Weights of a small image captioner.
Model: 26.5M parameters, 32-pixel images, encoder arch vit, encoder norm layernorm, encoder activation gelu_tanh, encoder patch size [4, 4], encoder layers 10, encoder width 256, decoder width 384, decoder layers 6, decoder norm rmsnorm, decoder activation gelu.
Training: 4600 steps, batches of 64.
Rows from block 4 of the image encoder of a small image captioner, named by matrix and row number. Rows with one number belong to one neuron. Each number is 128 + 32 x the weight over its row's rms, rounded and kept within 0 to 255. All counts start at 0. After the name is the row's rms in percent of the matrix's.
Before each neuron's rows are labels from the 100 images, of 14976, where the neuron reaches its highest value: "patch colour" is the nearest of a few named colours to the mean colour under the peak. Only what is clearly more common there than usual is listed. The data: regions of photos with short descriptions (Visual Genome). In brackets: how many of the 100.
# fc1: MLP up (encoder.blocks.4.mlp.fc1.weight, 1024x256), inputs 128-255
# fc2: MLP down (encoder.blocks.4.mlp.fc2.weight, 256x1024, transposed), outputs 128-255

patch colour: grey (65)
fc1.485 108 [ 96 131 108 117  77  94 112  88 126 146  99 143  81 149 182  92 112 120 114 177  91 156 137 123 135  85  96 104 143 115 186 101 218 155 182 111 140  97 127 151  91 169 159 115 116 139 113 160 113 143 149 122 123 125  89 126 120 144 146  74 188  90 120 157  77 190 177 101  94 172 111  38 120 132 102 112 142 121 234 138 123 185 146 143  93 171 164 104 186 122  31  96  97 129 126 185 162 145 122 122  87  91 115  81 118 154 147 137 128 135  94 196 132 108  64 102 129 120 136 196  98 108 107 118 117 128 124 187]
fc2.485 096 [153 159 186 103  71 149 175 132 151 151 131  86 147 106 128 116 129 116 161 113 144 215 122 110 128 111 108 151 157 155 167 130 121 164  64 151 137 108 163 105  93 142 170 119 134 139 157 108 156  55 194 155 110 103 137 131  94 108 114  76 140 209 120 101 154 101 148 238 189 111 124 159 166 185 174 108 161 138  74 100 156 131 132 107 118 106 133 163 193 131 146 111  71 119 128 150 105  79 137 116 147 131 116 120  95 128 135 103 145 123  92 128 131 188 114 200 208  93 140 154 120 127 125 107 183 155 144 101]

patch colour: blue (44)
fc1.435 079 [127 139 161 143 142 148 119  90 120 109 153 130 128 148 142 134 116 105 127  79 142  52  94 157 149 142 176 120 113 122 154 153 137  81  82 173 101 109  86 132  52 109 164 153 104  82  89 111  89 150 112 212 154  95 126 113 187 111 102 159 131 120 129  91  63 170 105 142 104  93 159  88  66 151 151  94  83 165 103 136 148  88 102 146  76 151 129 120 138 139 150 151  83  92 106 124 154  92  91 147 154 161 132 115  94 117  70  99 124 141 110 111  90  87  89  88 131 153 137  69 146 134 122 119 129  92 142 126]
fc2.435 092 [116 138  98 152 166 171 101 133 153 144 164 189 120 117 119 201  80 108 125  88 186 137 164 116 123 120 113 155 129 125  92  79 139 108  99 152 121 107 119 158 146 119  90 150 127 144 194 234 121 133 104 141 106 186 108  96  36 134 149 164 146 155 129 165 158  77 163 146  98 126 141 123 120 158 147 132 143 112 156  96 174 132 152 164 133  91 127 146 126 100 171 142 156 137 157 126  91 127 132 147 163 113  66 105 115 152 118 187 141 120 132 136 143 201 144 188 116  73 162 132 109 187  92 186 146  96 141  99]

patch colour: black (48)
fc1.463 103 [134 199 138 134 166  90  96 169 134 154 158 158 132 117 152  72 142 110 106  53 110 121 103 116 122 183 123 130 138 156 108 114 149  82 136 108 132  89 127 130 160 131 109 156 124 149 159 126 147  81 107 141 157  82 135 143 114 152  73 140 163  75 150 110 117  94  77  54 104 168 163 178 127  91  91  86 154 142 132  52 122 161 151 172 158 161 141  53 161 128   7 131 154 129 130 171  92 116 115  98 134 112 106 115 184 121 153 151 170 131 101  77 153 196 113 148 109 127 233 120 106 122  58 137 176 136 112  86]
fc2.463 100 [116 117 116 108 162 138 165 187  76  56  85  99  84  58  89 185 174 119 140 188 172 133 166 162 114 164 199 163 121 129 133 148 142 131 169 121 175 178 113 175  81 136 116  76 120 122  62  94 171 161 134 143 123 120  70 116 136  84 123 127 115 169 145 152 104  87 120 105  95 119 116 125 138 116 158 121 137 208 115 181 151  69 114 128 140 118 141 170 124 132 123 152  97 143 143 106 168 166 160 113 112 145 101 114 109 103 112 147  98  92 102 145 111 131 140 138 106 133  79 126 146 154 193 129 147 174 105 119]

patch colour: green (32)
fc1.45 113 [141 124  70 117 120 163 126 140 158 115 131 109 139 185 160 145 131 146 136 152 141 129 164 133 149  80 100 103 101 151  92 136 129 144 171 126 115 116 130 154 119  78 103 139 117 139 139 110 169  87 181 236 124 104 114 155 103 127 161  14 147 127 155 119 145 188 163 102 183 134 125 117 175 129 110 108 126 141  66  75 132 119 111 168  94 153  99 124 113 174 146 133 144 126 148 140 116 102 129 106 138  82  94 155 123 169 134 188 101 147 154  84 131 105 125 166  99 138 160 200 149 124 153 135  45 195  82  90]
fc2.45 103 [143 109 125 142 104  99  75 125 135 136 111 141 118 165 134  97 108 133 157  71 164 127 131 112 122 180 121 145 136 106 174 140 141 161  71 167 130 154 150 109 134 160 137 135 145 120 100 154 108 155 141 119 107 151 166 132  85 129 112 145 174  80 102 128 140 160 118 127  81 213 140 190 166 169 120 159 123 162 142 142 135  86 125  96 124 150 173 120 105 125 120 154 162 121 100 150 119 143 178 135 123 141 166 113 162  24 138 115 130 115 126 136 116 126 107 156  66 151 135  76  91  90  62  97 161 132 129 164]

patch colour: grey (69)
fc1.690 105 [153 127 152 125 168 157  92 113  99  58 112 167 116 215 185  75 176 123  86  89 136 113 223 121 110 144 125 157  81  96 142 145 129 109  92 127 132 136 132 159 142 216 154 215  90 152 123  99 127 177 155  95 128 104  96 103 133 158 159 181  85  58 115 120  98 109 179 117 153 147 124 101 140 129  98 110 140 104  86  73 110 104 139 127 118 105 105 103 118 139 122 173 104 127 137 131 148 129 136 162 114 193 156 168 152 113 144 101 154 101 164 111 150 108 160 137  80 167 174 139 195 152 128  83 151  88 176 124]
fc2.690 099 [112  56  78 105 132 122  77 160 143 109 121 113 167 105  98 100 129 132 119 140 173 118  66 135 103 148 124 158 114  90 119  93  69 126 138 154 153 156 150 135 109 112 109  40 139 138 140  82 111 162 110 172 102  90 146  90 117  93 140  99 168 140  64  87  87 108 115 110 114 133 128 154 185 106 127 131 138 146 177 131 117 172 152 187  95 143 135 105 186 174 145 134 127 124 101 139  96 144  95 156  72 122 156 186 138 166 180  81  86 101 119 172 144 137 116  99  72  87 130 155 150 132 139 152 156  92 102 137]

patch colour: grey (73)
fc1.420 132 [ 96 113 160  86 110 155 187 107 139 141 106 114 141 160 102 135 148 104  93 100 137 175 145  93 166 168 156  65 127  90 184 222  79 156 143  79 115 160 137 122 203 171 121  75 144 108  64 136 116 147 101 104 144 160  88 131 197  29 127 114 117  65  76 175 146 174 121 149 137 166 169 145 175 130 104  58 107  81 118 138 130 121  59 163 163 134 105 147  93 104 137 154 156 158 126 121 137 163 188 144 148 122 124 159 166 105 189 149  97 112 153 109 201 145 119 165 125 132  71 149  78 127 150 156 148  62 119 100]
fc2.420 111 [123 110 107  72 214  54 107 145 191 151 138 108 113 155 126 163 127 104 117 176 145 100 133 117 108 162 142 197 106 117  78 111 125 160 126  93 133 127 154 119 166 101 182 118 157 187 110 106 133 110 128 128 130 113  93 124 102 162 182 141 149 113 113 127 147 100 153 113 117 107 191 147 163 144  90  94 134  99 159 118  87 137 137 154 131  99 157 127 226  96  72  24 118 147 135  61 156  72  90  97 176 141 172 121 166 124 157 118 141 124 174  92 115 199 106  66 142 133 106 139 102 141 197 171 108  91 112 173]

patch colour: black (47)
fc1.272 110 [134  81  92 162 122 172 134 142 145 130 148  77 123 158 107 114 104 136 111 143 114 143 133 143 131  73 117  82 140  87 100 185 155 132 156 138 174  90 117 160 133 152 119  89 135 202 131 140  77 154 120 147  92 192 145 169 109 155 130 108 107  93  98 108 133  91 137 134 138 156  76  95 142 108 127 120  58 107 152 160 168 106 125 137 150 135 122  97  92 146  76 128 125 132  80 143 149  64  70  88  66 100  59 115 162 199 116 111 133 176 104 130 191 112 194  74 175 118 181 105 168 102 125 138  89 115 132 123]
fc2.272 105 [139 105 128 145  88 107 140  71 158 156 113 155 114 157 176 141 178 129 119  72  72 161 153 120 137 134 104 158 137 124 143 140  73 120 176 173 173 159 146  85 185 138 221 133 119 118 106 174 135  89  82 198 129  82 104 124  90 181 154 154  85  65 167 142 140 113 147  83 116 128 137 135  85 157 186 121 157 127 120  45 137 163 110 157  82 143 168 138 121 128 220  98 133 106  99 145 126  99 105  89 164 150 169 175  52 125 149  58 157 143 120 176 106 155 102  96  97 124 108 128  74 150 140  78 159 115 145 116]

patch colour: pink (31)
fc1.281 109 [150 134 154 124 112 147 144 142  89 144  94 159 121 114  78  89  92 129 101  94  75  91 113 117 118 128  66 170 169 133 170 132  79 155 129 197 104 172 134 136 102  69 150   0  74 144  92 113 119 106  91 109 147 134 120 140  51 102 134 156 111 175 125  91 133  98 146 119 140 114 207 149 103 116 122 115 143 122 125 131 171  87 148  61 171 103 152 148 132 116 190 125 112  98  89 117 145 142 129 136 148 166  97 143  92 130 108  55 160  76 118 115 150 102 132 187 117 180 137 111 113 116  82 104 108 170 128 143]
fc2.281 111 [124 145 115 129 153  93 106 159 120 111 216 117 117  97 198 135 109  97 120 248 183 144 126 170 134 105 150 100 120 149 117 102 155 110 161 145 123 149 119 139  82 137 111 134 119 150 114  89 209 147  93 125 130 120 119 104 152 113 146  58  89 135 126 164 163 144 115 154 104 125   0 136 131 108 132 125  93 142 124 114 101 148 112 148 133 167 148 165 129  58 105 101 103 139  59 124  91 151 124 164 134 142 189 139 155 149 181 118 100 152 136  93 101 160 119 132 129  67 105 153 148 205 103 134 105 144 130 122]

patch colour: brown (63)
fc1.125 096 [143 209 151 127 100 152  88 151  99 106  89  66 136 137 159 141 125 151  89 121 141 144 152 144 130 166 104 196 136 168 118 122 152 133 180 170 161 119  80 183  76 209 145 112  83 179 115 180 117  73 155 102 136 133 111  86 105 154 109  49 161 139 159 110  97 106 128 136 137 179 174 154 112 102 125 141 108 104 103 109 189  80 110 136 158  84 113 137 101 114 176 153 103  93 121 120 126 127 142 130 100 161 212  92 116 200 123  94 104  83 147  57  88 132 113 169 108 148 167  98  94 131 103 108 123 126 121 157]
fc2.125 094 [ 94 164 110  95 155 162 126  97  93 188  95 156  70 144  96 151 132 198  61 177 107  90 159 127 132 106 192 121 193 130 181 139 174 122 151  95 116  71 130 143 131 124 118 149 124  61 130 138 197 135 133 139 171 167 124 146 140 144 146 104 141 138  83 169 135 142 127 152 166 111 126 159  65 151 178 155 168 106 110 135 139 210 108 117  82 147 117 151 161 144 116 139 124 136  91 138  96 147 129  91 117  63 152 143  80  77  75 135 181  94 117 192 149 121 120  99 137  91 107 122 145  83 162 158 135 153 138 154]

patch colour: pink (52)
fc1.461 077 [151 131 165 148  59 146  83 171 132 121 119 115 159  86 122 130 125 106  86 123 113  96 161 142 163 113 149 154 107 118 140 128  29 119 116 165 115 153 141 138 137 102 219 128 135 187 132 167  80 124 155 103  71 193  70  87  87 146 143 154 128 122 121 180 143 139 106 158 142 164 145 123 142 110 120 164 245 152 169 118 141 109 139 130 126 109 118 123 127 120  53 114 129 107 123  92 153  92 115  66 151 138 132 189  88 111 107 143  90 146 217 124 102 112  81 109 103 183 142 121 126 112 123 149 141  86  68 189]
fc2.461 083 [124 107 112 135 100 122 112 104 162 110 110 149 108 155 123 107 139 114 108 160 181  96 134  98 122  80 158  75 122  75  90 140 145 126 135 119 115 156 129 137  68 147 123  70 150 137  89 128 149  95 142 101 169 193 192 164  75 139 118  93 165 151 130  93 183 111 138  94  92 123 106 111 114 137  72  80 128 128 141 174 210 146  87  97 157 210 160 151 153 125  83 155 115 158 149 170 137  68 125 117 132 116 120 154 126 112 143 156 118 104 191  66 112 128 181 121 105 101  85  98 148 136 128  85 112 132 168  97]

patch colour: grey (74)
fc1.386 094 [212 116 115 141 151 141 101 135  96 122 131  40 123 122 109 125  76 138 110 118 157 119 152 107 117 150  87  45 129  93  82 153 121 176 103  63  96  97 100 169 109  84  93  88 137 142 192 109 158 138 137 195 155 119 124 130 146 127  94 108  76  90 118 173 208  74 157 127 129 138 132 123 125 143 132 148  92 160 162 144 148  86 120 103 116 104 115 124 141  91 155 156 127  77  97 146 172  85 118 120 121 106  76 105 153 178 169 129  72 140 138 143 138 124 115 173 117 135  39  37 102  53 126  80 125 108  65  88]
fc2.386 090 [131 116 118 107 171 169 144 147 129 119 148 176 145 137 105 116 105 136  99 176 149 126  76 121 180 165 137 207 120 154 130 181  96 119 110  94 138 141 169 166 164 157 149  95 133  89 127 105 149 123 134 102  86 167 184  99 133 197 134 161 132 103 144 201 109 164 102 114 120 139  97 147 101 136 135 179 126  90 126 119 128 194 127 171 122 161 171  92  78 126 128  79  90 146 114 121 127 140 129 118 121  47 137 100 162  87  59 195 174 164  54 148 134 123 166  89 128 130 191 174 137 148 164 145 169 106 140 123]

patch colour: blue (38)
fc1.585 091 [198 176 158 108 149 134 112  56 124 135 123 146 199 119  67 120 150  87 124  98 154 187 131 142  33 152  64 125 138 170 144 135 126 109 130  87 157 154 153 173 151  97  88 124  79 104 121 133 120 139 213 102 122 150  66 134 155 130 123  94 153 141  60 171  86 112 139 134 148 187 176 220 108 173 103 148 176 126 103 137 117  87 178 114  94 123 136  95 111 107 119 177 112 129 135 132 176 142 110 141 103 118 141 125 132 106 132 101 120 131 121  97  80 165 105 155 132 122 139  80 186 157 108  82  99  76 140 154]
fc2.585 089 [ 97 143 122  72 143 178 170 136 200 102 132 146  24 198 141 109 150  94 116 150  93  77 116 121 220 152 143  71 112  75  79 153 163 116 125 140 148  69 136 141 162 143 153 123 128 171  59  57 124  77 103 117 126 128  89  61 131 123 128 182 109 115 199  79 145 159  98  71  80  54 101 134 163 158 124 152 128 146 110  97  89 172 125  76  94 153 154 123 133 142 163 100 126 148 135 113 115  38  82 127 151 107 129 142  94 168 162 178 159  64 107 130 172  71 124 110 108  75 148 195  97 154 118  83 145 169 117 112]

patch colour: black (46)
fc1.543 092 [119 106 152 104 140 155 131 136 126 224 138 122  93 116 173  94 128 100 187  54 104 115 104  60 145 167 156 144 119 105 115 167 202 109 126  70 128 162 153 135 146  76 135 127 137  63 158  63 121  97 132 126  84 101 143 148 167 135 108 166 160 143 125 123 205 127 111  99 124 147 127 115 137  81 113 112 148  89  78 156  92 150 103 136 147  48 127 138 141  91 106 127 105 125  56 141 105 159 123 140  87 142 113 142  72 142 111 158  33 201  84  97 125 112  88 124  96 148  93 112 176 115  98 149 113  98 136  89]
fc2.543 093 [125 130  99 126 188 136 156 123 121 127 150 109 136 165 116 120 142  86 134 127 185 131 131 137  94  80 109  76 165  77  95 149 166  79 173 102 103 102  81  97 209  79 101 101 168 122  63  87 151 116 164 121 119  89 138 156 112  90  82 133 160  86 131 115 105 137 141 101 120 136 104 145 131 118 129  82 107 112 140 166 126 141 102 137  72 143 108  96 105 147 108 116  76 119 131 185 126 141 128  82 133 137  94 118 142 152 153 172 176 122 135 101 146 141 152 146 121  98 112 141 102 110  67 148 212 220 137 121]

patch colour: pink (35)
fc1.29 078 [120 153 174 164 139 131 118  92  99 125 117 120 135 152 101 134  44 166 144 140  92 203  65 116  55 162  92  92 101 121 138 134  98 100 154  74 126 124 111  78 159  65 156 110 144 164 160 146 119 136 183 150 171 135  68 112 140  95 100 157 150 147 148 147 207  89 120 135 135 121 174 123 143 123  48 121 108 148 119 105 138 126 129  60 159 144 143 100 130 150  70 118 101  92 132 189 106  79 125 142  91 116 127  85 114 109 105 132 136 101 167 113  88  81 166 120 109 113 126 110 147 145 141 102  99  92 145 145]
fc2.29 080 [199 125 174 134 130 121 113  86 153  80 123 190 139 122  71 127 123 153  57 183  84 118 126 153 105  92 129 174 140 104 138 134 113 198 174 114 173 165 120 114 137 123  99 144  79 126 100 108 170 129 126 191 126 102 100 157 131  79 100  55 100 152  92  65  96 146 143 129 145 170  85 125 173 149 158 142 151 151 182 120 104  61 173 145  67 148 133 147  74  79 143 115 161  77 136 106 109 227 129  64 139 170 116 116 143 107 104 102 124 110 151 160 154 100 180 152 187  75 102 109 141  92 111 131 126 130 143  97]

patch colour: brown (65)
fc1.31 109 [120 142 119 187 149 131 153 132  57 125  57 102 162  63 106 186 112 126 120 149 198 147 151 111 131 143 145 106 134 170  64 103 136 129 135 168 174 129 177 148 144 154  77  72 127 140 142 159 171 114 111 124 140 200 155 132  72 148  94 149 158 159 144 102 140 108 127 118 109 136 180  83 122 128  97 131 202 133 111  88 112 142 117 125 141  57  60 122 188 170 144 216 100 134 109 121 183 176  95 108 146 143 152 107 139 162 100 157 106  86  84 158 110 110  65  97 131 133  96 134 133 148 112 165 172 134  85 108]
fc2.31 103 [126 150 152 100 119 208 118 107  87 105 136 127 134 129 162 104  98 139 144 144 116 187 105 186 162 107  47 182 102 109 154 119 132  99 116 127 142 123 179 129 166 157 176 122 110 110 115 119 139  75 114 144 166  96  99 137  85 100 196 104 133 123 138 131 138 186  92 112 185 104 110 136 181 106 125 124  85 132 126  76 138 103 150 118 138 239 128 144 102 126 127  84  95 110 154 137 140 118 109 111 129 119 142 204 153 118 211  76 168  78 112  89  97 120 117 151  98 173 115 127 119 131 167 149  88 138 140 138]

patch colour: grey (60); pink (30)
fc1.58 099 [126 104 122  91 143 144 124 127 127 109 123 111 117 161 147  63 113 158  86 105 125 126 174 130 128 132  99  91 164 139 126  98  95 121  68 121 159 169 126 170 163  92  99 154 133  92 108 122 121 125 129 149 147 108 143 157 164 164 143 141 138 142 178 101 173 117 134 156 162 124 118 158 166 116 203 154 154 103 131 137 147 100 110 193 136  74  78 135 101 102 148 150 117 154 103  54  75  27 126 155 107  69 138 123 127 155 106  99 116 130 136 155 115 161 181 125  79 147 124 113 139 153 101 105  89 135 181  84]
fc2.58 095 [158  89 116 100  67 152 193 119 109 133  93 147 174 126 178 143 171 104 163 108  37 113 127 157 146 170 131 177 145  90 141 139 114  55 126 121 153 155 184  65 106 212 124 115 113  75 113 172 183 105  72 136 111 164  39 122 159 157 192 152 107 105 110 137 128 144 123 113  79 114 117 117  80 105 123 108 112 117 115 109 156 174 118 134 121 152 131 101 143  91 146 134 114 113 211 224 135 106 144 128 112 118 127 157 192 133 103 135 124 177 152 127 142 132 141 140 188 132 154 129 125 116 155 145 154 122 118 172]

patch colour: blue (70)
fc1.119 111 [108 121  90 134  90 176 107  79 165 164 140  99  59 150 121  95 146  70 118  89 117 170 179  96 156  79 123  86 181 101 152 114 121  98 128 100 154 188  80 108  87 121 146 102 123 122 136 136 117 132  93 206 197 136 137 129 200 143  80 159 117 109 125 183 132 143 175 171 168 111 129 138 107 110 121 127 168 135 160 162  81 123  72 110  57  92 131  74 160 149 121 117  88 153 105 133 124  98  94 110 127  81 132  94 113 136 121  81 128 113 187 142 118 154 163 151 123 184 111 118 143 112 145 142 115  55 121 142]
fc2.119 130 [107 127 116 161 112 124  97 154 160 176 156 106 156 165 147 122 155 161 122 143 145 150 137 142  33 128 113 140  88 171  64 110 138 123 167 148 126 138 117 170 162 109 139 117 149 105 144  51 184 133 115 130  85 119 122 115  94 133 134 108  89 117 146 133  99 171 127 137 119 127 102 140 176 132 130  71 170 135 155 197 106 211 175  86 144 134 201 133  67 129 168 153  92 119 121 115  94 105 166 116 114 137 155 158 101 140 152 180 183 138 119 177  87 116 136 150 118 120 116 161 110 166 125  64  77 107 143 139]

patch colour: pink (46)
fc1.262 107 [130  99 114 141 166 126 125 109  98 121  59 191  88 148  86 127 113 137 153  97  93 170 163 121 121 154 124 140 127 115 157 100 108 150  92 132 123 128 141 118 139 143 122 151 110 147 117 153 116 144 151 168 174  93 164 123 150 134 114 158 129 138 164 147 126 156 147 217 161 172 142 140 120 145 109 136 106 150 125 183 117 132  82 147 141 121 129 137 170 152 151 122 217 149 151 146 133 133 135 138 177  74 197 133  62  90 131 161 178  64 119  96 108 159  73 118 118  42 151 116 169 121 126 131 164 120 198 110]
fc2.262 100 [144 128  91 118 121 194  83 133 171 181 150  95 192  76 150  71  92 134 108 121  86 148 142 155 130 105 148 153 162 180 113 130  97 138 110 131 123  93 158 153 121 131 163 100 112 111 143 133 162 118 126  72 143  98 128 114 103 128 114  84 116 167 115 132 153 137 141 113 125  83 118 130 153 134 215 198 125 130 116 129 121  97 146 131  98 134 134 105 123 162  97 160 162 104 130 131 190 127 128 141 122 154  65 102 197 188  91 116  97 150  86 115 115 157 146 132 161 171 130 108 172 116 131 167 129  88 106 111]

patch colour: blue (71)
fc1.724 095 [125 117 163  30 106 165 111 160 113 144 130 159 129  84 181  96 120 128 114 122 125 114  73  87 146  86 103 133 140 125 159 166 158 105 155 158 162  43 119 164  41 118 131 121 113 105  74  95  82 153  84 116 116 125 179 112  92 149 123 171  90 169 171 116  91 128 114  44 144 128 118  87 100 105 188 115 145 150  98 167 137 136 137 113  81 147 135 129 110 119  56 162 126 156 135 109 132 153 100 154 162  93 132 135 134 163  89 204 111 162 138  97 131 108 108 111 126 105 134  19 158 132 125 112  97 103  80 123]
fc2.724 100 [119 168 149 148 134 160 159  95 184 146 106 161 156 107 114 159 146 151 130  83 106 140 119 161  81 176 123 134 163 106  93  72  90 135 113 105 105 116 101 113 205 116 150 182 126 144 165 111 147 105 138 145 108 149  65 123  71  72  70 140 111 122 136 195 163 110 131 151  59  94 120 115 152 158 178 124  46  80 105  92 123  93 131 164 179  53 132 145 125 143 149 105 135 131 121 170 124 134 123  88  87 118 106 123  95 118  83 107 154  61 160 129  80 128 101  85 106 126  85 192 191 167  76 154 131 131 164 133]

patch colour: grey (67)
fc1.377 089 [133 132 162  98 175 108  98 124 101 109 115 115 112 179 111 156  97 119 157 128 128 135  71 118 133 149 135 111 123 141 158 107 111  90 186 153  92 110 112 100 195 201 116 187  86  70 121 149  92 117 148 145 141 135 138 117 138 127 106 132  56  64  39 112 139 124 191 123 178 159 133 145 186 129  71 160 129 119 138 101 120 197 138 108 106 140 136 117 137 176 121 100  79 122 147  83 121 184 152 180  66 125  94 106 136 210 126  88 178 131 167 150 113 136 163 109 133  71 121 112 131  82 151 144 134 161 152 112]
fc2.377 093 [131 126 169 122 108 102 140  93  74  99 119 100 173 125 123 121  91 106 116 207 154 147 142 146 142  66 120 105 107 142 150 117 127 125 184 195 134 121 129 144  79  88 170 138 160 125  95  99 115 146 109 151  84  67 196  80 166 151 154 142 182 111 177 141 106 170 140 144 130 153 111 110 125 105 176 131 185 149 105 147 117 123 103 153 143  92 101 113 147 120  65 136 140 167 126  98 117 150  94 142 169 110  86 110  35 145 201 123 145 137 112 164 137 126 103 132 162 154 124  47  94  86 115 156 127 160 165 139]

patch colour: green (44)
fc1.72 104 [137 160 114 145  99 107 185 144 117 101 130 111 116 153  83 178  87 138 199 116 197 109 167 113 145 130 139 137 121 129  86  98 167 109 121 151 117 150  81 183 115 126 125 190 125 171 118 108  80 126 136 136 139 131 164 137 178 124  90  99 107 113 109 174 116 110  85 157 124 138 132  90 108 118 121 102 111 109 117 152 177 149 130 248 105 150 104 112 136 112 128 138 102 107 120 172 166 115 131 153 157 148  81 149 137  42 102 162 133 111 128 108  64 134 159  86 158 112  74 126 114 109 133 128  94  99 114 133]
fc2.72 126 [111 132 121 162 180 132 128  89 182 175 115 143 126 124 178 156 106  26  96 128  73  99 160 136 141 137  94  81 151 156 101 156 179 114 151 133 106 125  99 126 149 122  91 123 102 153 134 185 174 120 122 163 126 120 150 104  94 143 144 133 137 129 120  83 111 135 172 184 167 150 109 106 147  82 125 131  78 109 114 109 149  80 118 156 134  79 171 157  86 127 130  94  85  99 136  93  37 129 114  66 147 166  98  99 121 111 123  97 123 126 182 142 143  93 134 132 148 146  91 127  99 124  99 128  94 123 102 172]

patch colour: pink (27)
fc1.270 080 [137 158 146 183 136 132  88 100 145 173 153 119 112 185 127 160 105 132 134 136 102 123 161 118 182 142  70 162 141 137 187 159 161  62  62 107 165 148 120 143 120 125  82 118 126  92 150 177 107 129  96 112 143 146 145 139 134 124 161 168 112 186  90 143 110 160 164 125 102 161 149 122 136 157 152 106 108 150  58  61 132  90 157 175 143 102 113 104 121 146 148  97 107 133 104 151  83 157 136  71 132 101 100 121 162 213 130 125  86 139 107 159 144  76 186 128  90 131 138 157 116 123 155  97 164 114 134 141]
fc2.270 091 [133 123 107 146  63 135 141 104 119 148 120 150 127 159 135  99 117  80 107 133 155 120 156  75  56 188 138 179 115 127  94 139  93 112 104 152 131 100 100 174 124 130 157  99 132 134  72 127  91 138 195 108 163  59 165 123 148 108 110 165 142 125 108 171 144 142 136 124 149 152 110 193 117 151 140 134 160 118 168 144  81 171 107  70 141 118  99 165  85  89  79 142 128  92 132 105  86 109  83 127 165 121 176 155 131  98 177 136 187 128 165 121  84 166 136 134 131 135 153  85 104 136 106 167 124 112 134  73]

patch colour: blue (47)
fc1.104 099 [162 125 132 100 126 136 160  94 134 164 189 162  91 140 110 137  67  90  90 107 132 134 135  66 113 230 125 108 145 132 132  92 142 146 155 134 102  89 105 114 103  93 116 112  84 170 161 121 157  96 138 150 159 138 128 165 114 112  90  93 188 124 132 143 168 177 135 101  95 125 142 129 139  80 169 145 152 111 110 139 114 137  93 117  98 132 144 113  98 109 186 117 153 119 192  64 125  80 142  96  90 142 118 108 136 167  62 116 150 139  91 123 179 142 109  96  62 115 119 102 125 100 122 141  33 129 109 105]
fc2.104 107 [167 135  82 177  65 101  98 126  83 132 155 172 110 120 109 137 153 148  66 130 166 113 101 123 117  15  93  59 140 112 123  93 144 128 118 143 105 106  95 151 151  85 162  87 167 150 146 169  59 107 162 182 127 144 167 145 139 142 117 107 104 135 116 135 165 153 113 131 142 128  97 100 144  99 152  84 117 122  94 183  72  77 180 152 125 149 152 167 214 112 171 132 107 139 134 103 123 134 186  69 130 182  93  79 108 121 126 129 125  90 110  81 146 179 148 205 154 103 123 149 170 203 135 156 141 106 121 138]

patch colour: black (46)
fc1.747 082 [143 116 141 172 118  95  59 142 143 163 137 171 158 207 136 186  89 147  83 130 155 109 126 120 133 142 115 149 125 145  77  91 108 104 110  86 176 171  85 142  82 115 138 162 118 138 106 111 122 120 108 155 151 106 104  97 124 122  51 137 148 134 113 110 124 114  49 110 117 122 142 112  99 140 128 122 135 110  13 157 104  92 143 132 133 181 133  87 128 119 160 134 127 162 119 142 131 174 147 124 109 141  55 167 160 166  78 159 200 122  90 167 130 112  90  66 169 117 134 117 100 133 150 131 134 146 137 113]
fc2.747 085 [123 139  53  97  94 178 241  86 149 123 161 109 143 165 148 108 131 137 156 178 124 150 162  82  76 122 174 130 120 132 148 118 146 143 151 196 127  88 137 134 126 140 112 127  78 142 129 148 105 101  94  30 155 172 182 104 153 148 195 175 102 117 142 189 112 152  86 136  75 164 110 115 166 141 107 131 161 106 141  83 125 102 153 125 115  84  81 121 137 108 158 173  79 150 124 159 145  90 134 140 122 115  94 156 133 133 115  80  79  97 123 148 106 131 120 144 134 141 107 169 157 110  81 141  76 143 112 130]

patch colour: black (35)
fc1.599 097 [134 146 181 113 132 100 103 166 166 134  99 127 155 135 156  70 150 132 125 100 108  68 113 144 117  26 124 138  92 134 167 123 140 162  93 128 156 162 122 156  97  69  82  99 172 111   9 162 110 157 138 172 115  57 162 117 116 161 141 132 127 135 130 203 125 112 112 156 119 119 118 121 107 139 150 128 116 122 188 122  87 114 133 123 134 162 116  90 136 118  77 142 121 181 127 211 128 157 101 104 130 114 134 142  54 120 125 112 166 163 121 130 130 160  98 133 199 128 170 166 115 131 142 164 117  99 143 112]
fc2.599 098 [ 99 138  93 132 103 160  87  81  94 134  96  81 120 129 170 126 119 100 190 131 104 165 132 144 121  94 121 104 166 134  70 171 117  75 201 109 132  52 136 131  76 128  78 153  94 182 156 129 162 137 117 138 155 134 123 154 123  88  98 108 102 141 171  61 105 176 147 148  52 126 154 111 160 124 101 147 150 112 137 143  66 122  97 124  81  69  97 131 213 116 151  78  99 165  90  91  50 143 134 100 176 147 102 114 111  76  71 102 118  39 110 147 134 103 137 121 155 136 109 145 116 172 131 116 131 148 166 198]